python train.py --arch="tc_resnet" --activation="relu" --beta2=0.99
Rows from block 12, named by matrix and row number. Each number is 500 + 40 x the weight over its row's rms, rounded and kept within 0 to 999. All counts start at 0. Numbers have three digits each. After the name is the row's rms in percent of the matrix's.
# short0: shortcut pointwise conv, stride 2 (model.blocks.12.short.0.weight, 208x144x1), inputs 48-95
short0.0 093:441515542468516496546471463584582455539533457542409485524545515509545492465552547550441530553481481498526465438485480542411547488496555476492527
short0.1 113:531497455489523498545455501553529463491537447472488507509495492580498530516530507558426546541448459522436411492484458479600519500524490518566502
short0.2 097:399572550587538525520466495483533470533461531479379469498480502499558478466501486569499541469493554475558455450491460488554447554570462475527481
short0.3 100:518484469464544498502441446528502478509523527571490545487496517507568502496484514483440485521460439482428600508450481535522468512454514563477503
short0.4 095:506529491447492535686482475450446471432549518541529430537482523461460496530529458490413474493567440443468498502570553512502522488506506487444479
short0.5 103:507495584471487503420459554535535500495428494574536567424476562510536532578537480506449489580490462554519508494552444583501418498514547462552477
short0.6 096:458412515470469581452483459486465491524460426519418451527504536447468582457474441561434546484518522436510509479517496537530483562490581464491485
short0.7 096:532532565469438543489448429496512516496521462462532515453553488448556495576522473545468532509548463477505490535429571380514494505553473482506507
short0.8 097:463560521566552551462531515578472596464508475478487483533483460519459528469425466492528546550483472525482445452460506477531515434479480441497497
short0.9 097:593444522505477494496484405448489539519473520529453532412530472554501533426512414470531445502546479474535468449457445437469470565462505514473484
short0.10 106:507483583500556418526500557423535524485547478470490461592546541526526512439493533484568525547486508555515511453449508490610493519523471520402489
short0.11 106:499538489524466497425497520463524505491528428540457405526547449522498492534527428497551479586503513431498503451527551460499459481525540468460465
short0.12 096:515494474465562469559524450486489549538465527582456543601429517519549453569509483506488461477471462499497473452485426447516493510451499512488498
short0.13 110:417526540454508478544538488518561506436528499475455520443539499483476572511473494533521487505567507470512452501473558542520494625424463457550533
short0.14 097:549477515460472472477445467478493490477521491530492483579428483520491578474434459588497452462545585527518483460507536525508439476521528467511448
short0.15 102:536548504520486450510462458484494512499558575456490452508495457439572519549420591459491471443466522440548523530476491554520463583457506489466451
short0.16 089:448442453490513479476469536471504459559468486522459495562512548510599493497486441492476491514549569493540428516529522568493454552484589501523488
short0.17 099:438505530562480486513534448518492401502455508431492570482550523483518419495504447539499525471526522566440524558551556493496500424422484483487552
short0.18 086:476470511438440494479557456476492465534536500452502560482520519457547462479470552510521533532600446490524409470560513466467517544496529579534534
short0.19 105:586575555534457544552498506493513574497505490501543473485561488522519494498466507481518531513490490516467536465534470524411484483534543455448518
short0.20 098:540522443482475463490520493544488449486457479477526502390451448471532502492529518509499502555544458533493464474520534505479442454515576502437476
short0.21 093:498518422521510587453478562518505496471576472481519478543471474496512441482480482488513482573506506458497475501483591525504448481511510492484582
short0.22 093:484490485548519476525465559529491456489402525450445509506570520481514525479451508468502459493510520515557513467471558436526489440517492544526452
short0.23 096:452477490486444470516480449488461470447438566479461517451468473508470551476471441460510523538486511569495505446496500495523496521508564474554456
short0.24 098:515564457523444507523530507454376520497496584521484492459475479487408478529451444513480509562495539511441430486474513477510486489484492504485499
short0.25 098:542482467452533488518478483517494533516444465478479494545540510463544459445502461556458503423570437480499500517557450494467487492487573505510482
short0.26 093:555483460461468545456545510502485571433518388487535486459490504523486505448509435487475513487571513513504531449489504507479521479473523546525461
short0.27 107:567533503531456515435455437468457496510476555481518508523488468435544495514459478559503499514476513545506494528500485560564538505523490510520521
short0.28 098:532556459469479519457481461494483453492470476432521529524522507556421500565468497480483534500466507486518540510488519498490493486524472504475487
short0.29 103:495542482423501436464410514444511508523487481573509508504503546500475418535453503483500502469535513539482452532545435484494499491526448487478487
short0.30 100:515501423501419475537487434532530512506439487528525505511541420556583474540541502565508427543524506502471373505489539479443548398510543511524513
short0.31 096:490480522525523497536473492489486474509485476480490482539543456556457413527556495498514513482523460492516522566580475554505444505488425458489495
short0.32 096:523464530545525613540458517525514504510585551529502410475507497558479470532522459505454538538459435537427548479496547512538483540527442483514479
short0.33 103:477463490522466509535451402578573478471504519546513509535524484441449481511472526431516551476506509514492560492515511448442523479524464571527509
short0.34 099:514476483470526459602476466533524474455442476496548508590523502536485537515476503559507540505550469499421523458470494518555428534481489498467545
short0.35 089:467471474489521543593512427548502449483493514445542456534484512523467496462494519590502513492527560506455458485545512523579527484522530495516576
short0.36 088:530478465518473439596474518497498506493473495475535533557496573592454562464474446532506568461481474491523443526469526598526563520509472502470536
short0.37 100:478570531481488526461560466479442426468486454446510533519559498495537496509437464502526514510494634521438489505528488494482478563481502466512496
short0.38 101:506465496495488453443413496523508582537518513482487453473577432551529528552547566485483491515500488468491450524476494619543499454520548514531555
short0.39 116:544445568525465574540499518486483491440511453433503495486440452481508482446505522463506493492465460556481492517452524434467497524507499508481477
short0.40 094:461486441588504481560504580496462492541482492473476531454484485523450496448528475468521474515507517482500510502477542573450470543525448482535455
short0.41 100:474513502474537516420507516550566509572488503531497587465544498460569476502492492475513528497504484488466518443517467472518504503439451442388545
short0.42 096:496586490522444484494473481511548506516452522530470528473513522498501461493528522481511538444535466460492563429503525471486528524569479461481469
short0.43 111:538408490526458517395484487510544556438502527500424554516471435524527411470478530465523501460488460446558569516465510587488509474544540506506489
short0.44 123:484479429534554449557518466455520502525504466486497467513512508478478515471516515499528444448419545473468480532468549498465479458485481383492489
short0.45 108:416468463490524515501487446537536486469467566456515511485550455525484533565488453538470522548495515461411496546530551513437457476461486441498547
short0.46 091:540447500490589405474499527498501496526410502471539495529487499491479485503419456438463513489537530560485539511538503387494483476538412457450463
short0.47 103:477495485520500503502513542532401445513458555424513469522465402478519492485527416528416556507541470512530493517464517520470510552556541518546481
short0.48 097:571574505522510539442468501529525546448528460542501525478420461571478470533527436533510463458559432478451548587516496544468552466510475453489468
short0.49 101:512522446521474537495592479485584521490533511429526434468508456468484522528513483537452476440484405462451504440504464537433509478508495598493492
short0.50 101:512456464489550462497479435550470491524503497465466572453537532529587454569513561520476497459486499475516445505441483469524491535500571502484540
short0.51 094:511503541545503456480528492530465487487487458540549485499484496475501514552595485479500512566503518569509536436482479466487540510480450551539477
short0.52 099:520507452475542558547406531462539492464546567474523563519517518560479517569492568496477514474499470468409459462463561542476500538472505449523526
short0.53 093:515609511538469490502494520542410553475508502481480510424451489451517478522536519446454480542494528504422442489474426523494436494499576543521451
short0.54 098:487499533506455506423454522472475479464528482511490489539516503552536523502472504444461537543488430539500463484551484424452510500601465440540496
short0.55 092:527469488543492450531443432526522424473508509573459547484489498491529559486517510524489492513515504470509470496454627485503505497502519465455579
short0.56 091:444507497453514514444501529479466487560516395444519425535544527524468433459492541532530562481436475513465538492568543552512463491399480457538560
short0.57 098:446537562484573517482475423544551497538479516491519543466497495465519463503479539464498470499551508511456399473523478490529496550478497549542512
short0.58 089:519476468488465454444495442458472524509500541491534531538497498497550526523433486444531463467439487421448457419490563474475481548472419448464490
short0.59 091:493529474517577469477520572515451518501528471487468559435438559515470487487506496505572529493533477551517504562534465466458531500480451519522472
short0.60 099:495447504483471457512444477552497500548499492551455582462601593494521543455566471462482522537449551523517429528495510472493493508545480477528485
short0.61 100:477555533499513536457438451533524541598427485465521520493525529473548475512497457460484537546444449476512495473460550419529573488455491453511511
short0.62 104:523480478520515533511427483491503473512426489476546551511529519470495464495510579517437530490494539500485428457421456492561521462428473538487462
short0.63 108:555474549458450456550494475515475465526584507447510538522476502546480487583503471580552543497528485498528551469451466554510461566471494509515553
short0.64 099:430511473506506434532547427543531499558531476527618522508456445479521535501445480501484481480480513518593452461481525507500517481458483528504473
short0.65 111:514518477523504489464537500491474490529542426539462537558464507576446469448487470504503399493512561489515541504451442459488516473450484515490507
short0.66 101:518492484539504450520391552447481520532535543406489565456547526498601563473455451532548492507505447490502444470525580465479557493497481522472454
short0.67 113:518557442573459520506444575505543486512524490541465468545502472525491566488500470525498498511463487512516533485492470589481486560530553447507486
short0.68 103:531508486503458543506513554490500554547469505547456534515499511553504512488464466479475447499452480544512504496518520525481480551557502484482521
short0.69 101:497529417536528556617462422436560501500543466475460572509479476508479466548512544447479511507522464513518371464430530463477415566548560506581510
short0.70 108:482522448462508484464499494510458453453475550518485539524510549475525490510440503519484525450523459519582504432556554448578454524473546507470496
short0.71 098:423545467519464516494463468477545420469540550440515529504438485559483479520487476516483519488473548513485560476472578508470453487557613508519460
short0.72 097:510507436430495461434506552507514551470484511440506420406448522512510538405485518497461544480457548503500494468499499527513452540465464520479510
short0.73 091:472490504482512530561461459464543455534503482475437427512442484573544471518526513507428512501493482498527505499482493504502500520423526512523567
short0.74 102:511506444539510585513503442522542542521520523532499511404534505528459488520524531541524471498435512471455576471437547517542495501562501526518481
short0.75 101:541473566509521464497370495541492557479489540555449528468526452488498485511522465487527449487564433577554415524523573504437478514516489504427485
short0.76 103:506559530557592424510543502506512510451485506444483514476468426462446543519511433554540455456485482489575443505491557482511547530492481505506538
short0.77 098:511483512510547480553490483439491555546537467523455505472559466462468540495478511513487481520452448509511474454469461587504531448479494518492556
short0.78 101:518602444514543440502467522530558493550517429569479502486606512544459536454500536527527554511473515446533484532464490570482479524476507496502503
short0.79 086:505525487457526492494490477457515571471462542528447507516507483547556494542459424433459471546556495492510507564457492545494397459502500508447501
short0.80 101:481483421425500538506451422450536424509399616547458380477481469535532485472436438453494482490453469485548492518575435491531527545451515459552428
short0.81 100:528516413471511536414418499478530494529452474496467542513507475510476455521519528517500482486470447560452439537478496499526471441424476475531494
short0.82 090:528505508486532499441604499572495400480484467414479487467503461459579483451498561507565475461507493470518517484523435507498532488575496477547519
short0.83 104:488406506504543413456487409471529477496476464476476506427423471485441502457440486528514525477450481562460452522484477481474510522524506492501461
short0.84 119:523471467493489463576515565526612580529503474544524495573521503421529445543542445508520494556441562435494513524453465492476522519482428477526472
short0.85 099:503467526471468564580465452493500517495457418545537500517469509488493507553572536600505444489456516467441449482577523506464526516508465450494515
short0.86 098:483546439525494524549454430531535479511472527553522473485442499494467512542446519484495471572504497501502486528496502478488520484544550457503498
short0.87 106:524474549493438435471451492416469472459491416528474524478546518555512466533517485497527436509557517466572554496504552521490433529492478519529485
short0.88 096:544513434526488458504511536513510510492546460501512473564555477455417425538541515587467567514444470493489488494542545427452553508532501467500552
short0.89 092:526480497440490562514513460486580447538506472452555471470453458498544432491485450456455502478466512453506528490487587483488456490523509484510479
short0.90 102:450491547522435547510483462506423430563483530453467541454521533516495449550590476508511507502514509545481443510519402510529541532504505492577462
short0.91 101:480468503522542527527485457438480501529476544593467511563451509489453478532561489564449538513478495494529470539528540499496496535531481497505556
short0.92 091:498529546487471446463493460533604608485557473510490534460559525467428425511486525464528552496476481532509518459480549455494470505590491547520488
short0.93 111:476540445488475444555477491492518461471514458430508484490496469506524555512472495487452544480535573498447447494560537496518471541434511534467496
short0.94 093:554501575506479421466448495470450522527445542515529521485502463493494512476520477576506543518475441557505534537500531470483535515524483443489479
short0.95 096:531549479435435537493462506497514497531444628517513509539449572477588461570490521513510513506499467470487467516490513441533520494446523422457490
short0.96 103:489532512529504535441449474531506466507500529510562535464561525466523444516526491556526573432455518569471571476464493498568481532492515573506492
short0.97 105:530545482526511478468495459467549542492519448442576483519512480515506480426547499560557487488417558490502548569516534514492519513514488514523515
short0.98 090:573500487558531529502481473517481527505512516516476469529504479532532494497536484508441528524480522475524509475542451468527526502564552490543504
short0.99 097:594530477533480501592490509496573489498529520490498451420566459508464594549565499512500488511515455529533483461525458490506577511492528532459505
short0.100 105:555481438555472518377520432434459461547449497488473490434421514543498474508524521489513465476512559554513524559464537479494498431510488520479453
short0.101 090:483530537532476519535495465587478562504504525483477435540506502495510469568404498491529485548480477500464484486490518552522476483512506492481546
short0.102 101:524515521568447450532497478429468466486564434470482492571510488472402487481526444537580561496518470497534486480506509446496508507539459484497493
short0.103 100:480495493516486479479461582537442434508498469524470532492530483449480491426541467545490522469463429476530464510456562456467562468474545508493468
short0.104 115:561473554548488482521541521441475481537485543485471485554556469518560478474507534473499431478441531491467478486567451486474467508483519492513463
short0.105 098:452575471561496507509444573497503485442426501581485481566588503523531507541496520457502449487495453454456489592485510467487441390470447528479501
short0.106 103:379478563441513511544461418531467495497519556503499517582552457452556513548461488518500500470479521512458487549457497477538441520494497498493493
short0.107 104:458518551440469537520494514443558502483526486550501492442526437467474449481468523553404452521488506515530457507526460558476462479587542449471500
short0.108 094:500554540525461421466458488486524536546545469460531466535544495513475473483556521539471494540488449451466606552566474526476492428512546469497473
short0.109 104:518508483511523452444492526516499548502424486480451487515550492530543501485512523497529487509490494577496592479562485529539520456470466458463511
short0.110 103:566552537513547553462583492432508483463518445404418510558505548517492574518528501528463483494457454488530482536512526526475428490467484518487503
short0.111 096:430561440526444486539502604474518509515507484466429562475444484512534527542473493484514515524454440589579449489460527503473425548555516467492515
short0.112 106:520533421498515468441464497457498570468502542548468477527491494463439452450504488393504487474495415494445483450503479467464522442419576478470473
short0.113 098:498466457444475518523445416487500473448539545504544503397447463452468520511528486562441518510509488490459420543472473473458524486486591454481532
short0.114 093:514496460540538513426496456434443551442488476587426514473499517507454583472551463529476540569524604516496455569516503502491534535504587475474573
short0.115 100:500422497490526568507512451521567496519450492434546495483549503507533510494503457552470520528535502555546526569496456504582486507489492533556561
short0.116 096:466525380583535459537487538472503475513526481531465486515512546458492507422496537467494474528392553575597453483456493528517486566513549524466546
short0.117 097:519424492530563539533452567514482547505483479518464505534537574417490468494446522537542479508560457529472443524504495557558514494542539513499494
short0.118 095:472475442535561410469472479526488445503503506552413457539460478434484467452426520461507501502530463523529439506480507531515539508477467497485491
short0.119 095:560457528484469482513468479529528489524585528489461535485490568495463401504536533512543557563557474523484464524522486438579525442462384515475500
short0.120 085:547473493492531435429405587508422513436499619520507483446516513504510481514535474467480472547481453591552518523525439423544473526437423579513521
short0.121 120:534511534524478519516515485448450494538547446536559530517446493501487535540455453498453460603490549463563479496435492491484437469521489443448464
short0.122 089:475422512464508463474436424479448470501552560491531511434523497460488524521558498522504519604475514554549467547502544404520475502522485451477546
short0.123 090:542496526456541541466498472493502541512561538475465487458588487476578491413496518490520462466477512506579427491548443537573492539515489519466546
short0.124 106:478570511470574489542580474452476498424476508523494519486558485426498482509456548528524533457523434502481479540483516527497513512485449536467516
short0.125 100:521515527528482436457495516486519430562516525575531486463529547466419460524532499518462475465474503460463472453482567492467555526499500530500507
short0.126 088:543449505429517451532382480488524564507471449554555577553561468510521480429529550494495514504508512489474483549430539506463474432507503489485493
short0.127 098:430452474501513450537421435558542458467508498538455517567446549518496482496480485478443458567519549535562418452510528481472522477481528529507514
short0.128 093:460485526549551544533430488567430455519481474493463457560482514486561477490487523502526522511493469519618520522526496568488536491603481528502464
short0.129 100:527599480440527499454450544478455546479491451463527490584539479467495576482587480509541498511496504495489484500521383491507485460533448506488525
short0.130 099:451512452567438608556495519509482484512413490504466456517531508450452485603449477490488506517467503490471476460504422499434539479528504538486507
short0.131 094:489494531448452498510537554506525533550435443509480427386500516492493458511538505458496558504547471523478449547502457551441535405565456482507465
short0.132 099:518533498470413422546474457455459538452501467434487478531504510481528495487563465519485551452465530521450523504533591520507504515462513520456497
short0.133 091:506427446505471476510500651514514521472449455575538415536523517482497446478500519488493478503554515452520505536548515508486502491521518485504447
short0.134 095:460525541475579474496463473474559514504534439404503533476493481446597491485531392515527450473529492478528480499553477476511528589476459488490456
short0.135 093:557482466552459495500499521492421496535441593479470488470419477498474448473491449468524490528363530572522542517459489438513475517479534513471445
short0.136 099:530473529445564474467505529471387515552556385540470476494514484534464534548527496446431522486456482489501480522517451471487585495538483497449528
short0.137 098:504430492506547470526468478455503478525545529540476417466503444538501484552501472541501518427516419459430484533531486571515440510483468522494480
short0.138 110:475489472497466527542480549498416462505409552468484606510478500444508516515517439525531433489521564472472472494575528485506421458503514549466439
short0.139 099:541515534447540485488492487573509499500514457431500471437472460580430556511503436479415497519499486500457540492476610434444527503437520432488470
short0.140 108:502507524516499520563473546508564494477470435526504421468572492515484474490481464500465535515511462559492515499517530503538510524563489457506484
short0.141 090:447510540493503491502529498527437533505511513447496475474558540487545411481535555484507457570509454495492455533528481496460511499503481515499562
short0.142 098:568521534497586500515459444548475481494586519544535500502480545483470559494478585509420515563500599508479560454504487468475369494482497512519566
short0.143 113:474511502496490480569537585493494499485443514583401452543566474447485472568510466539502540455536453488505540461443496569551524469438461536447573
short0.144 097:524500473491450511565498545509537509442550408514509421550510538483504529434500490556531495549595529533515410529513542520454499506588569579470561
short0.145 100:423531435549520521445533403529526478519461468478498517501547513504459426568525508535506567553586474452473463499489540559452572483554485499506522
short0.146 111:470522518519489510542514494482457497558521472558463495490519464546530417448506491452494549517517473545560594491564531505451565563472533566489479
short0.147 092:527490454507569436458526489455527592493470570534500548521498503541416479505455505468519569507490450490544482467515446562460536511483498436529531
short0.148 117:510477437500521516545543534466535485558467492468460524425473536519506467528506436453501512460501525547510418561637494458482521551465669488492528
short0.149 096:503474500491509444489470496525537503532566459438458505547501415450475552492521463494549491494449471495478522466582479460487502630572531490536509
short0.150 100:590471555504419498534453518502517512498447514511488419506536478536510531519522501510492492504494430460583502498518499529480457480510437468462506
short0.151 103:540447443432499507505424557554528444529420551584513500511421509482512559476472516537486562485492509476469474530540551579514488504558513453526477
short0.152 109:514560475548546485486407468529459433589443463472447441529509524560463486544451549475456490457417431478480536537519517512513497480475518451529532
short0.153 095:501505437433510503525485552479496474562519498539457498512477536423546507425431491529483487462389477489552501496521494483543541528551483483517524
short0.154 104:556512548472548566485473484506538468524461535509445477589461460500554437534495522551464562500434543478468544564575515521442509540440489480543504
short0.155 102:460539518530545558472482549516445568492457463431513528465471532481496562543531496523418601511513452474522497536525581587477529538540480547530490
short0.156 104:474479540504445529575521493556536483423456517549532466462525533589485442531446607527462528552497432469518508455448485477501504532505515466494472
short0.157 100:421514502548514470541520474518630522451444520515513537485441582498538527492461500482517474487537524506512426394497544545510503595532476525534472
short0.158 103:484553529461577473508443462492467456489505503440458507545500500498523525470547489481491494492548537542523546535472475484481551558457531479527436
short0.159 102:427559499442534430585505525450482492448463499476513536465488388479534490491508490478480479520521526487528553471437534547464450512509589463511456
short0.160 087:444477404480532551498509514539531413476466484400480581483495466522488437544460564568478520493552509550496462516504540515432463496552530514513483
short0.161 101:497570436503566469512491437508566466476497472547412452419495448511459463540477496508540491464547417489512472512539473493474495469483533542526497
short0.162 106:536561576523502527510531532492449552443469487463552519515550432520572486600570474493480483555544508458501542427513500441523532509440570529508477
short0.163 101:510574496599521498523446509534527510450530393515467517478447503516500521502427538514495566523511507484432399488502510493543455476518493470485460
short0.164 105:462504462547443513579449555574513498474499539543461526451465487476424511516530521477501530502450427529440542542442546496466502496542479479454495
short0.165 096:462488589521454512532476443463505388558486506513447538478551586507466460489530542541516588486504484446541467491497557543516454553568504540533512
short0.166 097:553496444528505566477520452539494509481529490584512461399499485502470506502457536446509531581475414522450458440541456505524517508540552450467501
short0.167 089:499417563457529506463422525499522496466503488479452549522462534478507541496451506508472565503479582596495490550540506544507449477528506413504549
short0.168 100:500519517483428491514525447506518498504539487417476528532471513430470549532555513536529572602558476543506496592557444576512554483518519500514468
short0.169 094:575423517488491552501472438515533490470545556498588499526500447464505530543535472524414509513507479562398478530505463474527389460415451505496552
short0.170 084:526513484500513494501500549497492501554390504422479471439483564531545519519495526588519463474513554515515502506500473537555603558466505485489466
short0.171 116:505501501554476605493565458478522477537548441488503517500441493475471531492462496430520540447493567513415498475544559486502475486473437502490508
short0.172 105:492490516460520474452490531496543496441547576470497539497608471506449495432500583528520543481460437452489425516526477494424448537567520546513450
short0.173 106:575539502457487500429487463483511485504503559445544568497508454502439495529466557481542508498433492497462490541532488511503519536403534424532505
short0.174 095:486426498437465483478481556412541527527549404483419483501476517457528453509507547454532480439451508476454536571565551519535487539470518481496487
short0.175 123:543519522474492491628524564567492427518576548432479518525537488421474490482517519471504479513495479555461459559523424462505510598487491447497505
short0.176 098:420487537570521586549516499487420433486491384526471490481518445480467512527490471532447514423466469526481482477442496476546517563447617500549457
short0.177 118:547473603551543521430511588540498447469568456469441477474474460475464487569545531430517509489576529490506558521523468529573521511538558500469541
short0.178 096:479524483537493518519511477532535499523475524454477435479455456431535416558457587435425484472499446508500586474482530553525528486531480515457441
short0.179 093:513486516534495499506520539492531552474478519478427464425568547493523528423459476504526587474460461448552482471557455501478567560489539465497506
short0.180 103:507488499527522476498554480536566493459536499464530511495458565580475462467506455517502506516588438529503556469432511488463430554489493429553522
short0.181 113:491531434492462502535585528532481479463455519480535408484513537545537486486429452506428530481523547538428505603478430466551494507466514510511549
short0.182 097:491570535508451511580501564461485478536510508571467443579582546426551510521498467573497486503500538538559450439428454473452521433472528462444488
short0.183 095:545509457511475530469427441533465433531438533447521499505480413491580470629508429538417510485531456460450552451474560526476564512490533410435508
short0.184 101:534512482472548520547501455436403406450490485447429523527552529569548495485490474462477553486481538508578470492474507498501523498483435515480479
short0.185 093:456468517541477532519463445522509479479461494587445514435512497471531512502483501534520495503443496575496480480457486492528550534479536490494514
short0.186 102:488466524544465547559412451515413468509477514517464544491475510454496475457491428437467550474479539498488487495432561432548508519523518467485564
short0.187 104:476549456478502541513496466414437516568506508488560478467502463488489513482421485491558503535546542547471481512495461494582468434472503484507574
short0.188 108:515470500560440524515499495453462577496560405495526575511495468556470457484519485541487536468493568495494456445533530544578461496485480540561528
short0.189 111:567551557563492526501474569511480460463457588527495436468513515478469472507477458497461551476473498509504545481508539448440460523509511504505460
short0.190 098:557507442501469484522464552497532482390483490525504493486470501511507466471486441495454467511556414416554443517514445452533508467422514497482506
short0.191 101:487418478534429493611463516578478438534496466496536493484416459504547498568570494558487476501478428510590486450519508465555524483615497495519460
short0.192 097:484513513555484485483488477574426467498464487466473470483531561484492513604540395512457514545487550472575559474506576455487576521467454505547520
short0.193 103:483492452497442548492459499487572549627407445429512442556529433517480483506473501526540491551538560549524523479582465562556523553472492470533511
short0.194 101:535504518466491485505493379445419498538452621493423517498468568501434514449502581506420531510464471517425487566487513486492519473465476483480469
short0.195 091:501551525462443499538453546474442472519440567487423502555493455427482478492512639433462517479433489448526476466469527509466557515525480479474585
short0.196 098:521545558566561529401429470509578534483446503538442568584489600500580474542544496477482495459496541516536529534576535517549430464480496515533463
short0.197 103:477472556541535559467548532518531548566482436450462466446502499567467451457604570537477478474477543505510559507511486581507504512536503480560484
short0.198 123:524472587526443613470506467604497590523514480500513520510457535534507454583406544515487466466527536470526500461506530539489519540506492494530532
short0.199 087:510475466547460427515521479546484470517471465516493526494505438522463532482564508532525520502422527522488514438497477497473519480473482500549547
short0.200 094:552508459465528533556528465477413620446507463492418483521510473527535507508506438477541481442478429484475498483527423492557587483415508470470518
short0.201 096:511488498476519497452450442430461535546569537470473428477514483463512444438557483429456511456497552468505533453500525455527427587478510482491453
short0.202 101:543415525490621552520504466513473528450460472506468580513427467466477463559505527535471516438528476536476449530472465484557482565469417524520525
short0.203 099:520546488501465538512537472466500590512448506496469476476497474534530506496466558547494505490529486524497482449571512474464549495478503570522540
short0.204 097:487528408525519520505504475442480499480480494475480477440458505479508471508539399479520489455505556471567440423470590492461502494626464480493531
short0.205 103:572617460548488520498519576478567542518566455439506512496435449557498466514500513523471541543523483536555506454461483466430475458527503473500465
short0.206 093:568465517558495471508494531526502523525482570446477615505429487522505507460509433527517464484424500526503549547583434492499520518533426559524490
short0.207 100:550484488485529464537415488544449500536518447497507430429458498476472504493574503525482484527519455483561402498546459457495452507491434471528486